Weights of a small self-supervised image encoder.
Model: 1.95M parameters, 48-pixel images, norm layernorm, activation gelu, patch size [4, 4], width 160.
Training: 12400 steps, batches of 256.
Data: trained on microscope photos of single blood and bone marrow cells, 97085 training examples, 32.7 epochs.
Rows from block 2, named by matrix and row number. Rows with one number belong to one neuron. Each number is 128 + 24 x the weight over its row's rms, rounded and kept within 0 to 255. All counts start at 0. Numbers have three digits each. After the name is the row's rms in percent of the matrix's.
# fc1: MLP up (model.blocks.2.mlp.fc1.weight, 640x160), inputs 0-159
# fc2: MLP down (model.blocks.2.mlp.fc2.weight, 160x640, transposed), outputs 0-159
fc1.111 137:152142134122175142158115102156097122107148135077092153105139129127116118137150124123153120102206137123135161116079079091113133100131144157117087090146145148117132112142119148124094120124143092109135126098108141122128157111119075194125142137150093138126113115172128118118098088137143147097140137129111107137136158137166120107128102146111142126135099156113123090094159142103115145128127131089142156146106153089082115113095104168109107123129153103115125160081168100107146152099144108
fc1.112 084:115108131159137097110116118095140111125118166143106104151120122101101084122110147125112112087109176162148121155104117123122135150106094132109120119140109138119123122145107127154145107154120164061097122116114131169110165142152132088084203106146157107119111118164139101126164097131146088132120128163129136113114145120134113147157093184117184118176135143103144135122119111132140149121124143107105162134137199117144120120152109157123121125060131123150124157139122156108130090152133094
fc1.114 091:129112157091162123143085123105117125106093096108098096137102125153152121121173138115127141096145133119132099124128137116093114171119131096115140123144131200086113111175112144131090115104113133096077089120093156112131139147095084143143100136120100134163153120108143143131138145143155138113158155140184093148169176114087102148163135139136125106144152166099141119111132109143128100140108140137092137138134110071164098147141147089105126125152145098131105109093149112142149154156140111
fc1.115 102:122091174080124120115113149085111140103125136149106090168114113143109159138117103109128113118143165111125088131100110096067142145121116141103146110170096071139120109136128153116115117150099085141141116131124096169130103121140143127115167136150108122091130149103136111112147133107110143141160141130116129147171139107155106112162119161192124146109130131148134172109127133100141144126122147179116106142155094101127121124103085152104067126152160103095102093126099147088166132094131119
fc1.116 074:118119165114117064093160102143142145095153082164143086144150142144134118102178168135131127132118100123137118118121141175109114125122122136137141125103120147118108183161159104169158107141135150117139110120118152106071116100105154108155119127115129127121133108117157125128122168133099132107082098105160098110122142169104123121172112096087083147168148141130128129108089139114121145130109093160120070146132152120135147129122142110130141114108120173130117190105115171113151132086115116
fc1.117 099:131150084106150138110135154099158168151123165102125132136150184127101120129112134142097113131097142154163119148109124056125093106158102163152105128128186160138173089137117160105092081126100126126139083125127116107114122109125139130122101106140156121123096197130124104129120127120122099078125115128082087111115120082127150086098169127121134123121157139120129139163124167165140094122157146151118142116114142150136122102123141138105125142096126157141152077149135150144139151136115154
fc1.118 131:159090175156133155155111135092119146143151169122119124096138168102135126142123104153121130124140171078154142104121103119154162144151154083129099151132101107142091126135157176094180066104163116126116082081130084154105091168146149133067114162140109156137162136159101143110135119142145144148132131139076137149131118157097144093077099133110122151134148134134105091150154140114147123151124136147103132115101121111140144150146116126092132123094136131131132129130141132119125097109111136
fc1.119 089:145115101161120119149118140115107163126098115167120112138092130115107106145105155141128090105120133107109127146161131151129097155121131123181149099090096184120119095119123127120155134161124183124145097118111118149107113133135148100145127166131116174119103126095115074104136104090154162121092108107128156181106147129188096112136138161119159141141161138145144165142135102103139102112108148095137124126065124082099149140109132144131076097094137111104154121129172133137145131107116147
fc1.120 086:124195160122134122147155137120136147078120123145090090136130099189161160099105156115129135086104130094127157186132103081117142160137106150095121102085116140135168132143114144125145121153109100111124118194128157134123154107158113094120100148127159112162110075144177139121143090152122118124123136137144135093160133091112095137148119114136160164137180119139123076144117106151115140129109103141142120130135113137153106088090122122111109114159130119134111145129131098098127160144137121
fc1.121 087:167106098143139159159156138158073129115128152121129107063137135128148088162119138081133136141149136140121118125143145123129123093131149133094142149106132163157081161132114142114090119113121100148109111100160101166101126143134120107082161118147142134131135150124139076084098107102131100113123104104114142106097146085135126111163094129128141135104146120130137138138132059070137098090132123165121168123139071147130147123098137107093153130115143118161115115121103132147084138155101164
fc1.122 077:151119144122124174136096116069123107155195119123111129126102115151128145129110118126136133150128197066120175158115116106158103120120126151146138142129117126137134125115132104112122088130155130131133085082160126123124159111086102157132170073079154121132143152148146124105156136101151068131131106137111134107090115129131106090136124134144159145122087084136130141125130151139117140088114099126147128103125159120130140103122167163117149116097155175088106110141158105139133117143171157
fc1.123 095:191129109178127124102138095117170144125152157109118135103168143115147113144154143142144130109120116104121152128119162159114127128156124079120149169088166206161176113113114137133139110163109122129129149158117086139101139110108103156112157108128130124143151145141134150169126112161120160125101150128092098142083109129131104116127139095088095151142098144132091117168143115155113131145132135149150170115099154134142131149167159116136130123154122136103140087143121111173070152115160132
fc1.124 099:126113101130131144103114138138142100121169145112155128145105163117128112120123135158131178136138107110101108158116116073103096155086170144142127147136057137133137107159110132099184158153095089150135120077146115136186123153124132146103093152147111120127147127155112130131169169151122116142145141116149114111119135145132122105126105170113129096096105147130129121164132127133091168131090150180129105123124126126156082151097176129112147182099097146147164101153127112111115131104114112
fc1.126 080:140153104134150123131166150093142126132099092109140162148088095144128097130134166163136124133125118104108153168135138112118137134128138122111121148136122100164143137125160169144115164125129118118146145146126129180142088164104158129094165159094141133179066155146116098160117109151130160172163122097094129134096113118112090137151157114121083084132131131154111117074127138189092153116100136121108118112120155113132117170121147078131155146136129084127108117100106107110105171145131133
fc1.127 149:148147117128147119099109146127134143126128144136125113137105150105141136109099132091183110177129069138077134137122117121109104132113101121118159096141140121143151126154102091154112174111106131143143182165097128093122144144096097136135095084123151095102157109078136117139122129097098150133149133131173137112095156140163101111151123165125069127114124143118122150116111127108094158148128132147135136124113097092103091135101083149152095107131083150167153120140128198134124138101145152
fc1.128 098:144126155136128124132104101161129088129151128140176136137088124132107108141117144149107182139185128166140107129133129130138116116134136119140112145115130116120127087140119126118145146082115135140156082117152115071149134134105133084162147118104128122127158115124059138097119138116188092117124120151153159130136081120123135105084079162143105122129113162117142156111150135153117138167076148100082133130063148127128162143135113125175114132133157153159115094122149110126083140134097103
fc1.130 144:104151135139124148106145127135129146124120106160142133121134084156154094136130138129072146149109110117104112152149144131079112161126068160164146132125180140146207104087121122170122180125097129114100158178129146107176149104131123098152151099133111145115083133116163096136120141100133072081153144126102117121160129115158125124135178135116127124137131132116149134120128112145139097113129123101104120143118176112091114105130148114139143136187128125108106100106120110177126141128118117
fc1.131 088:134126134140124152121137133075124123138127156093115125132105118172116154101105102114136176097115138125060145155114109081119139132120095115125137172099144129144154160076156140106151111122137195133187138120182140160118135135126100082161101109139195120159142132155093116152149099108120106148129073131116121137115163121158151095119134121097146152107086129103148142104127142109142089140122124091121137144079147137106149139140138139136150119130122128113078117108119144134135135134161099
fc1.132 103:095123123110143094108145175152117163124152142140107186118143117121106103095092128103122124116145108143126125128143131146096128155161088080110100080091122118125122118146104126101124080143125152122159150110107142147118134147138120100111142098166118146180082121114121175098125140187151114144122129190160113132074109182105145137124131082107134144114139127122075134097133130128131122114128096125152122143112145124093130115130143124116133145086169132100102125109099120188119102140095101
fc1.133 091:139114139096125193155121111124149141096146134162097087144171124123132115109090098138130177108153114143126157120132105123111126107097151145136159112134144153098085147130119130134142132115165166156075130147101101106167150114134104151084115100110145144128164112145110114109127116174134156130136114154065165111112138152118095088164088126148136155140113154162097141117167107123117137174123140099113105149127129132145159132113119085156115140158124161131120096109117139118112116132053108
fc1.134 092:134175141116146145154124147136110143123105173150123110151161147100125156101106133145121114122114108085078192097164101095107163146113112150104090114148132115142147140085132118152136133118140130171162145126123141139096117113144110120127127114136121096129114107138108122127120175150128137143159152088129134063125107154105149129098120126114152082134174114109092145162132081162131150099115116146143102141115062157169117127167088117120135131138156121074113119111127116156143127136175163
fc1.135 075:142141128167087102153117114166123146133163169119103100101113124116125136128128094132103100163156160107114117123133175137137083133139147131173148146083119155094155096078153080119119132103101123100147140134128113095117133124147094145118136145111155145106109118151079131151165154137114171072129113100112091131123123190162085106122120119163114133079119133119070129133162121118106130160133116162135150148122131156092155149151175132116161152136135139132135124143157133106117142116105161
fc1.138 088:113124118139111128108125111132086143119131131102178134150109150171166150155138098133100113119132133133145139122164116118096112114120169133121133091149103128112074158141156136150134106063089133131080117107164129125133123093091146158138158131122105119133159128126115136093087163177114153119192131133124114116080118131128109146187113130117164132178126158100188143109100154138151137133119108161120118126108140111162098134119119134130073135147135111163101109115115130129090186129125134
fc1.140 089:088128147084152135130127139147116134105105115112110151161128155115164108135147121142147117103136113083093100121122146102146136133113116167152113104129164117138168146140161124103125147115099106135139125112130172178128130164108086125153110093137137159112123148105116067138177138146118115102160126124154162141079181124162153136139088137157094136098166117088091136155161119120156094113126115121123130121109121126127092118095143115100092121165113141100170118179112130109179110162159123
fc1.141 091:141164121145119126117094149104137105137121091142111135161121085138108120117143114073118136142138109104082133184163133122130135087112089171132110130135118071128127149147119109158145104112111150147113158104134176099168114114132146131126136175120156117139137082108156138084151114184154120114100112162092127095133112136094064131119164139127148166097091105136136134133122131120112104153133159137129140150095142150142129085149144158163145109148083135099119177132160122158123102141121128
fc1.143 090:142123114152135119160087120144132110100148099174145127133134124113115156114126148097112154134135132110086137155189119110124129134094109126113134138092150118130168106127098121133133082107187081078093135133106154147149133159112105129092078120152137130151150136090110117141131116143114149137076135108089122119187094120101107138150118168132124120114071140125099110119126103113069123152123171119100103116140097118122137104129192170115129130123159104127120132092116101130137140156144165
fc1.144 097:155123123125084158113154105114118104126099151135115122151140134115101145146125160130081132149043099162132101144083106107117168104111127135133116131086129168113115145089134102133082102122152115129137139145132125097067112126136143096105118099105127117134119116116120108126164170163109092133127106107083162152139149117115146132164133109092135121140131125126151145139142151146115175112111107104095193120093125135124091102124103134064183135131151095121099136109108123119135148088121127
fc1.145 100:087132132111132123139133108145176137175137123121120143141124099119096139121157136133149161120157060166098194102122155127113150095138146125134166136116117152117091137143118129149109117092095161124182131079088103108112078124127133151160123098142111133129164134116095125128144148151124119140138133151149115117082119129143139116165158135119122149130118067076140147139069078147132128069149118116120085115153145085108142133122134078139100108131113142153146135140124130127110149156131118
fc1.146 083:133112147193120131136148193187114124106136092117123119133138155129150135150097159138154104146098117139142136131117119115117169126146152153112107122088163132142111141150113099140114130075083130146130098115159132129139109129152118129162150122097129161109147103136152154112122086145144140126117158139147135147158151117156117113146150161097078085118117154111143125143169119123128108130107150173132122134113148156155122109125147051064103140079105109164131103124155128099124139163086128
fc1.147 081:105133143134117097116114153108171116130137134097142110151128114176109162137094128114120161077173128110152108136105143104131113147064144125093115199161130159135119093145096110094142131148118090135136121119086112147130130114092128104165115124117095162093117084111141142112116141109092163119122083104118171163121107143087136071143101115130136157111095120130161173127137139127141135156118153112137155150154118141133125125118120167142170150165145145125104160127111131107122102182116119
fc1.148 088:113122154171117145101122134112103144141140149123121119151107115150146119159087147114130112103141115154178138107093113119103139159186138091112143136111159143102093158080100133137170131104157109179163100150112102132193103117099100133102137124114127162149154137142188144132134107134152103114170135161119141147148124100102089124131157125149158143096117081164131129121151131139151099141120161130142091111117106141138185102101143112123109112147108131168077133105140139142126137155089136
fc1.149 074:131102148189118157117134133167167128098159134152131085111141137185171101158093142130129175111111135170170145101151118104111126127101103084149142136110100158138145105123119096163134128156159147122116141153105118132176107086095148124144137172146131113130127115123138121122088139122133106150173117164144173126120130065111122174133121179096189135112092142142142115131104104170129147127114136125129133135098105118119137119123126109145119082110124145121089140129161138146120126147164113
fc1.150 106:138117145157128147141085130119130098088130109125128090124133107106135138130135149096159140166092123124151131136172141090151139154124150083154132161097082120112148068170113124104139109148141094097093117118136123120114115104099096098164146131099141160152126111131165106119136151101099124131119146165125123104109096152159067125093163085125113141127135134107111166110169180097145098169097082148124106092122123143140118111122162109125107172144128140119134117136141099163139172130114159
fc1.151 091:112136163148193130110117137125173135102136117119092147126100142160104104099144170130124135125124124096128115124146121142155143120162111105142120119075134126126125094079109076138126117165106134133109143134168101147081126091123131110137100148154164149144138122131132104132166123099106125131113112122075110159110107138121109142119100173158098127119108082130094170138139154120087113151125132082168167125080133090103159149145175101101149134124129169104150131112099110110157138118140082
fc1.152 102:163138109120143149095117100160112111144110098145113124181130143149131166115146098153141184125096165116091105140148122145097130139089109119159141140127132114178101156125161100124124089118072179105117116093119135158127123144103118129104132117114134080141156144132143094107108134142161152104117143124119203157127107089114109132125129077120147118126119160099133077145131149111125136141098103096119162134096125167097091112122130128164107119091115181111127141106155137140109131096108142
fc1.153 108:103121141140160079092117146160161172069130088086153093116107105125140109144106131109128180113187137088100168116132119128111165118112121111084114128109128103144142123163140117153144140124139089113136109088128142097163126126115107139165107146140137113137131091136150123138109111157109142104117130118109098089115128130136097116122094100188135113124133163120110111115159067154135104115124103126157110149163097171100142158120105151165113124130157093110135073139124135129127130152168131
fc1.157 096:150124151118172109097108112097160136137170115121144127099103109134120117138107138071153146145123106140140101116110189125109132139105115137115145114111109139133128114132120178143169131138128108128119138151111171123113159135108148109108106165180137162146129138089133151134146097097119190112127135121141165136143123087099156140155145109161103114127148117092142107155129146103092143112092082115122161154108136122146115109155136082123091156143105104074121108151119134051102108151084136
fc1.158 118:088133128116131117128156161083125130131143137125106101186156118149097073145141116089088102077145132153081138101110117125120142112147127148105135082097111135145130144060114120115084144138172127142143136123108117123113129128152171100087103075097140132093142156111140160099090106147135132120132124080124160107149155142152164144128098135136154090142148111129148102126137112158121182145131106133136142124107149093127128098142108101116134154163129145095153139111129146120134185095108111
fc1.159 120:118091133145103157113104146089151159168160140134128085137130153157111142133121158143099131112147149179148159145096140126122128107139082142149113089178130118148189110130141120127106126150182158155097091105103158101153103097110136121142125157140167104167154115119144125111127127118148118131111131099096111118098135136098170113117136097122135110126104110096178168114091115112099096163123124113134183129160126135127065155117116079147104134135137144138132092148129148168154127143137113
fc1.160 116:093149140131098159100150145132119135110101126101085166161106142157123150106184133138101120114126095135109158160128139108122134123100121173151109103103105105171106162118156104128077108115116117105171137083131141120113104171131125133139138121079153125139143113152160124142094174155090142128140081093084185127113129128120111129119128112097178124143124128114156077113151114139106145150136111092154147109119140179091117106146124121129173144114114136091155117100099098133148147111132147
fc1.161 090:112110144103105155121120103127170146167128088130118127099137120117144121092111109135135094127143134116116126141165171144115150132117146163101113150125113140135138131146111088135155079105053146158160087106118123083130113113106154139104146136141122155042164172147129137102123153164178135122184123087125098124149137124118106118150089121106132106115146149134118111135097135112162145112155128083095138135129132167122107121155106134134087133113158130163123126122148162089119116135130184
fc1.162 096:118120142173108124134072111136137164148162117134146164136110130093120134136141167101110116132147111122120148098128091148131134099118110130157120113148098123120143106129122100158147142139120109096115062149110070103147182142134158162135152070138146108113132133156092128128094118130141094092154171094122131099094092088123150147105133145116129133122094135136097104157126104147113153072123177141104116103141113120178097138180144094081124114136098148110143135127117143112101167128133134
fc2.111 133:089089135122117132102138119100118104156090130145114156131122141121143126169113117143082105118121159141119169112121132129101124153143089105180100167147181076148120128180152133132122105082117150140129100127133135140143149112120151153101122135114141160119157175155143136209159112123154084127137121105179096129093082120094110107114121170136123113132153113117129102142086097143140122125131131123142138143139111131110137118151132114133168112061107159162097171143146111132113109128117144
fc2.112 079:135149145081106165161108145154108168118100105128127143118147189145133148125133065163146139131108121120143111121135137146131138090149121138147133115111126151115145078162135111141094127107096168181096172152118085109150122107167115135159129128106141108118112132149134109157132184095090081116130136160140136124117132174120077148133155139092062147155117110135135124125134149124099120118161143121112115118132120107131109101119132104148109146160096155071135092137146113157149131082144120
fc2.114 102:164144105138099154118130122123147155125129174093143154108120131111121146152124120073094149109162137167105159129132109085132121119072186164131096123074119098130109154127129145130145128148129123119113185127143119183130139106153105117098148149142157118106109147187117108087070133105103128108111131136118161125110100086117174106101111135112122166091117116127121118102128122144135126126138163146172108132118141166099153120151106138137130116117139191141101114142136165150129114098101149
fc2.115 096:105096121157103114143117157123129122173111105135119092117132112148079095139134186112115135152145150131135144105126143175148125106116102093106156092128187120100174091137116114104121135121163186125101126148084185101134162139135140127112114144155118172170128154156108160153165097134128093168120115151109082129127099096135204114123120125136075102108127082141107103142141122161142123106130105127156125113127133133146118119127148137152120139150119150152112107125134129147089121123151113
fc2.116 073:104129098127085149131105157126115147110090145115140137161168103144106157156065112108079121128088142132100137122120079142098142133144148100123141158106149095130131063134098131124119140138157131146070145127122148149151123147119090165104133118181109135152094136142098119134128129127151139131171159147104136130138100149152138183111143181142168165117101117139135120143149105154152086110158162109143152108145089123114138121137115137090138123135126125136133103166097084159096094138112139
fc2.117 094:107126121122115143151133143073134129104111122143081135167104087132109150098115118118138129146149134144131130126186116175151149157110129141122116100125108168132077091107161098130136131125122155147136166142140151096135140157143109143130132164129136129107126139096154141148142169085127142132117112141113137104138135147105112116094134127114132131140138098138149195111140130070136119146105130123151136154124150106128132103100122110086078124083108091192156127064144105151122090099110195
fc2.118 087:071117128136107136093142143114102090118111119099139168168122147132145115153166136130142110150125127149144104125103053141110144103100119177101114149126120148127115166117136091142130103167175117128105152132131167124092144104134132157167156116133133136139086129089167135115065151133137072122162149134183161106112133112124129125191149081154122080124104117157132126087132125145147109120135112133140105133165144143117129117148153148149110104138150124148123118103104105115134093154111102
fc2.119 108:127154141124084157119153142192125107109123138167118102102128104139121107121159094105159091166183096148114147122147117120122133109125148116141157153103173142123126081122156117153105077154139139124113166155133132126158124146165130142151134122137171076111104161181141108147150156100136100115130095116128072081137123118150125124125134115067118093120120156112117126156141157127096119131127158152077113146110100144168124106113144117111095156130093129121129088132118115169131144114110152
fc2.120 085:117095120174128137108148088175149111149171139133140155110142154125168156105138121123178129151138091116136117111097124131134101113117127047146126185138123156113086115090114161145104104133105139155157126099165150131085127113087104146164116128105139113158159128126113144113105125102143122117129137152118153138105135159084139123143193130091121121110134125114150132103131166116117125124133146123075126120109114151104131143135106135133105086088112141153186132157137108157102088134173113
fc2.121 112:107188133099175106143123115091131146115141150137143104143142125153121100125136102176123151139128104144080117129198085143091163091128095117173137165149076140107147105136189121107148152132125099090124143150128149102103133083095138158146108123106086126159114113110116149159129127118164122124126130124145110145136126153145106156165153132103165134150118145111132129137099128188086155120125140130160097109089128095120113133156151147118144124130101121115153099123106122126104149081134103
fc2.122 087:127139079170151132139105141179125119113080146142161167123146108154115080119129124113112124102122120149139084145164133099087147076106138116145132138130141131111114122118147131076131123133090168138105124137119152134132109105149150112111079145126134141172152123174150116148090129152135123128083110125113141095128114114108140113137122104153151110112128142145130101127151138157079166141096151110130090147156127108141168147138111143189133108178156105131133183116088156089153157142097093
fc2.123 093:129145143115121105146125107151145115092132116149090147127093142103111138156129110128174121141143146096149152101137123102160116145092108127143160050166136073118109081169094168111092124128115134175160129109137117167116146100157123115159085159077103101123114156133106074140165106112133134133141111136102103142131141152123095149141151140112174103129169162121177141131152138123084128115181121131129130152136120111134142117103136116161115173104132118092159134095122147123117141127128120
fc2.124 108:150108155112134158103110134150114109118127137138090150106097089115145111104133126167150098147126126142132149099127140154121154098125135118118138085141141113111181148098168128141109088145107116113169107107112134167108166135143122161155094084131111123107129102081108137162127098141151126173170127116186121157120173119141122154134149095135122135117113126114133126149104148111124090133142139117178113106120092102153102111125111090145127133137161122068082136143121190121115179157173128
fc2.126 082:130159143138089144126120108138100136153128146129102157104120118140129141137122056133117113147191158124118117128110156131090111137129116138130156139105170092122072125114111085111117108167150062152127117162124102150136151148139153068146138132183136158106165106113124166119110123107118096079137139161077134125141121109116133147117115144117123155148125089136164137139159125094124105143131132105134143148126071154127118117140082161131123084145137127142154109138154185126149087134115125
fc2.127 104:109094136134088169113129138102099099106112107132151118175145113173139142109131138157138120106091127141144074104091120159116182107164107145088093137128085122154095160125151118142131126152177111125099102122108133134053107105128089142097174119148136147151136137115148181092100164139133118138101137162133155159136112148102153140148139092134126133119110123172112123102148121170148079137134157160141124116139110161152138118124136130163132121147189140115145129107120120126119129115108097
fc2.128 082:115095134141138149147124111156128153139120140146081127096132132159121098081097130107127154152103145107160142118134155139165151133163127099168129150115149139104145080080117148153122134108138149143144130199121112131165104117138130148145169113074128095118114122150147141190087103096130120137141171141111120107124144149113139133160162111107154125127134143131119095136127072124126145157126138121102154106119144153089066108162153104123156067126095093102130089133158141114140101135110115
fc2.130 091:141095142124114097130141160096117116141132135155093122137158148087120153126122102125153108132111088148130111111096093130147169125121159130073112137151099085145079158141169146099156110128191109132146105128108085143078103133126148158122163124125139176147093121149127133113123152129108161140120131150170170132134121153118148121140111117161133107100107111122122086078135119124133108103154108137141109138164081152125123184111095146101146102105162130166126155080147094124123170135136117
fc2.131 084:144128121131136126118122073159147124097113130174135123107115096131118107107165092143175107122169131110146114121149133114125184109089075134128131157141150127135111135156153139087128106089144152124116112126106154091156161140151095143113102105084148122117149133125175143136161146146107155111074147137110133117125102151100087125092140145120142132142100159096103191153139115164080167144122176107153142155106143103139143126133103131175128125154114110145140110122121166111089117092101122
fc2.132 118:128143105116118067162109110092144145126164115197153103139145108174110124092133139114123120128084103114150100121132074146126131113132156138109110123156176161139097121117131117119117139102143135073136127155157124113122126109161112137139160163107110142085137112169153084145142159136063116129138134068112099090135170134132124157116122145084137143095115130119159126126113144120138126130125163112112172114175146160139129146148119107119123115136111116117155148171132106126135137172083159
fc2.133 097:139128084152114084112150134130125133135118104128111171137072130118098159115114132109134085093114187112131117105100114088154086143141154114151133130097116123128124136115129117156136140147105108146150147113144180142115162113143150133153121151151113090178117111127133143132106134095148146150104152131158116119130142131116114183084151150166147137092116073109166130156136123134123083134081155116130131128113114123128081100131110189115142154089110108128116165151149121160144098108191152
fc2.134 082:122127116115141154122125140106130099154166125103139139114104101127143140161134110129135116118170126148119141154064178119132158070124118081161136141070070143147165139162082127119127131118119151061119115119111104139159137120078111125127133104170106146167119115147151111119124139148122113140098139092140111185136142095125142086155127105123151165129141124090114115122128145140171159105130119153069135118144176112135126159131170129123132140098149123153158132119140140074138112132116110
fc2.135 091:145150142130126146177144097180150144107113099134111154129125159172126129120160127129121154089130175103157158101135104138152139144147092131126172094143115140104150125141098148135130119113106153079134149131125132142130145117117111107182107131128157076108149078091114109098146126140118125121143136097133128088152102079117139153158157121090148112179177143134099168129137113136112133125116142143139124093142099105144131067108104198165109133136099128118149082110107131146122130128129092
fc2.138 093:165134159144098111122131144116172154146093122166104133151147113118057095127109127130113146123158120120141139166103126067135143138127105140133153145117108099117151130099130085136131100162093099149108119129111145122154123175150107147119145089161191162139132112100151097161157136094146125129127169114124130152105128100109164127130143095148095143129080073120096127143097137169124093127121107123125111154074150099153112155181151135132152152129119128127112179124102109112141145134124120
fc2.140 103:139120108161113120128118112086094110163150111145150093111129120103107160151108105099119143117138152117165172145134134136093135181126090159125149135157089131117092150117098110105123107184152153133137133143114126113153110119115128123157117147148156122158121072162104130139103154094121167132097139148067148133131127182116076117136127119129158119129135150148110136144115174065104112136135131132116139157143127077144119111131091107126158149090083119159147144066116126153141147155136128
fc2.141 117:147130113140132123126119153132115123107124149129131102146126134134146170120133139117153083137114135144187122131122123123092116168107140089116129084117122128134071117143140129119139194149164114147086102164108157190122136095155134110139121122142120122128171163135112118153099123086137157136157155145120108134116133126150136134101053107181099155124133158119142093162113160100148179135079110091087127099145078128114128132159118102092117133146155115115145138141107118099106148115144168
fc2.143 102:100139124116134175107148155085078157143124169112100113143109128135131101151136102120122098099160147115126113116124103109134140111152101127127120088135111122116136186102146158144097153114088122124135114110137172150152118160109132091109155138116121113101121166154108118137115138114082128152122101174109126138149096161106139132167147136155133102148171082110121122139127131112231110112085144112128106138133135111176124152111087094100135143139129115153170146128117159170153131113113141
fc2.144 092:103123099111144124105113133121105126133109150103147127131136156109100134136107107149104112084187123104121151089112123148066123149141136140163117112157150072124129155170145136142163156131143134150148096110136139147142078143127135144131145122114101128087136185184138109156081121137149095138159139117156098136145116116134129088131084137127142147095118164111149086155107139126149137111124146147125171119153101072114120115127153128101149109107098184129110181134135123127101074098150125
fc2.145 087:126127101103121150084108102146147115100148132128167153134146124111139143141142159121086115152105128119141132135129129133166106156092085110150147114094095146095166114146067091101189132120159114101097142138130200145157142123099112121104142085141072126130104151120198119082108151114138131114137100102139133154153135116115153126142137125155111112138098167145093131124150164164123121189118118132121154145111096156146129109138119130161147146100122143151088143125129158135123118112112097
fc2.146 118:141108155119147150147141147081129158122132195118135119131116121141146094115140119116101155130122147158103142101160155113108092151176153105141143134111133139121157129104135106137109188146175120090131138121095107170127102125121124052140126165116125127118132125121087078120085163103119117118112115152134133103080143107124137145140096109150161138129156102115131129090130152121161127113155099111141143103138061140079104124150130141153152122114170123085123135116140173182149120127150137
fc2.147 105:133100148118131181117121125103095149146152133176114114135130102099120098116132148109117096174120116130098128100124134118105087138147132108128145074104156118163147148103132125170124124118153143119114137182127159140144118104117120159115133137158158134161115167150082108133130183144150097128172155169105099098111145106156141142109138128135116108121154102128119086114123145135153111152106109160126088085138118159118089165119114099045092121143141136118105113161161120130140172095131148
fc2.148 103:177107126111104154090108127141138093146092163177165155120156156120104133083154145112150135157147159105109154080127118129121112125123114137136123124134117122125141149137119107098135115141117078090129148136130131139129197156163174150136177124144155114124080131116102096084110136132161144157095151138113133111111113149107173114130101155151139128089121107111135108128107135126090138120109127152059111157107118135117074156146090168090138154128125105114143179127120139130138153130152149
fc2.149 090:130143139084116108148147112113101142128117118093141156109101150113096164113108136111131130136121145109144102117133126179161188136164112187126121137158121127115090138170149139073105101125117130105093124124114100111115114184161111148109103089095104112157124156107130157121143056174120156104102122122109138133177141184113134111140147097141131123134134121109136209110132127130113105147108101139140139148166124127112118145134112152137168150169119099135134101112108136148125129101102146
fc2.150 093:139111139148123119105167158131103116135189099117145144123112104127141079117167141114115142104117095149120161122101112131087136115117142145155145061132139093112126152126194176167110113099165146136126114107090112108137105138125146119143137135117140105092161105142128121113148158153099074127104119128111158097139105141152123148174155154149145136111105076133195111163109131160128124099135123120102186146148124142119110131117104130115113137122120191151099121110144107115141113149100112
fc2.151 096:175127094100178172139103111147120179125134144150125102096141073092138158123147079085118090097188118093127149137131115137123129138098150119125163091122089127146156134145119124153109123141115091132125140093094146148168106131105105116129138154099152082114155125127160109158097099122127088121105146124095155148116114116133167117137110117109141165140143119134109116103120143104147143150152114161143149095134147143154118122165158157095161133093107162141094150126128143177127122153089144
fc2.152 109:112113112135147139140155121132116137099086116109129142130133125097073122143128152103137136097110147171138193139116115182163141096167174110095092099083116111124158127112147146141113127108137118146116132166084124153115127101170101133135176117125169144092128114154132133129131140111096092123097076147148116100150166107152129144133127143133132141108146104116109149120162149173104111128153143117091080124151132109109129150137103152131158134115170118140093083118112126108170185142091131
fc2.153 095:121132091131125146123145099117108115118154180079129136134121144140120123110135134190110143155101130123123079106129107099134107119142143116103150137148132131133149153103113128115128145135087100134132119130101127169129145133190149126126150123110092116064114152134131124108121115121147126132150138153151127156158135152139174094150144133124127119142120100081154102108161144097124129153164147142165155117102192073156076082152180170109097112110086127110130126124111092171112160147099131
fc2.157 102:115096151133102120135091137119081123136131093160125111147118088109163179087119130150116108124109144134097094109123098148102126151107140144088137090154145126157156140135166110119095134133171095133131097102192101146153094146164113098104092107134138094134150122154128143160125105133168118105124113166147109152114134125148094156111155137102099134120105142100154154143151116113166089154140119141136106144182091154135142114133107146112128134106142195142155146129137111164169149092145113
fc2.158 160:167167113135101118102113159168119154163120134126160102133135123096136154122098164103107130099169105098138093127144142152131093102112157139177123099143145114099109157128110132117184108123156117124164085082132150154166102145108111146143146136103169069113097165135118099156143169112140067127148105147154128114151121163079123132150140124163107161088104122170138121136101129104158101106107094139159135135119135141083136136121128095148142125125112130144137116078108140139130110128138131
fc2.159 115:104138144130162104133177067135171103143095137118185144105139106111124129164149119147167154088154136115130102091109155104126110100138138130088155155168109138140122170120137111165108088099122122150154157135138128122127153114120123166120109116126127105106120132132138124161109117134082104088136092120125147135093134130125118110139185134135146168145117126113032159162113105173105095131149130113121121162129167101148140126084148117151126120162136151121114103144112138102119113121125161
fc2.160 123:133114114126104146156189067109119135080104121098136139102109106123151137151099117143144143148082124140128156134146153129113163119147138138134087152075181144159122125096162104131123138133088146127122109132171109143145122122116141144137136114139132094107113102166046147119105114152135131097108140144091141149108108159120147119126124079098143134121091151094107115144144128130127102158117133100161089128120164177129152169109137154149203121102118152143111146129118136142107120125115162
fc2.161 089:123131133115168117131124115147155131100130129065126155151115188111112123176179094142106134097128126121124137149121110137138124115123130108128133088141161154109128103105132153135144140176149131096070160150105119150139129087176125122159100089101132111194142115138131135075126109135096109105093138127133153153086092112090129153125138110116150116115117131196137113112108146148099134159112105150130143081171131103098162169128170145126139123141104144118104145133104134109125167118119116
fc2.162 087:154120138122082126157144100150114119129091129148148138114148116114109167147154154132131108108125136157105110134157109106157167102094150139155085145145125127131120097135137130119134114136139132152147166131148149124121097119104144121097095143106044127128132090110118110154147157098121102135108116084128125180148138144097121142127135144106140103135164155080153133103106147182131113204111127098113103115121128101106126130079138157186079142113153120128170145118161134136149141146142076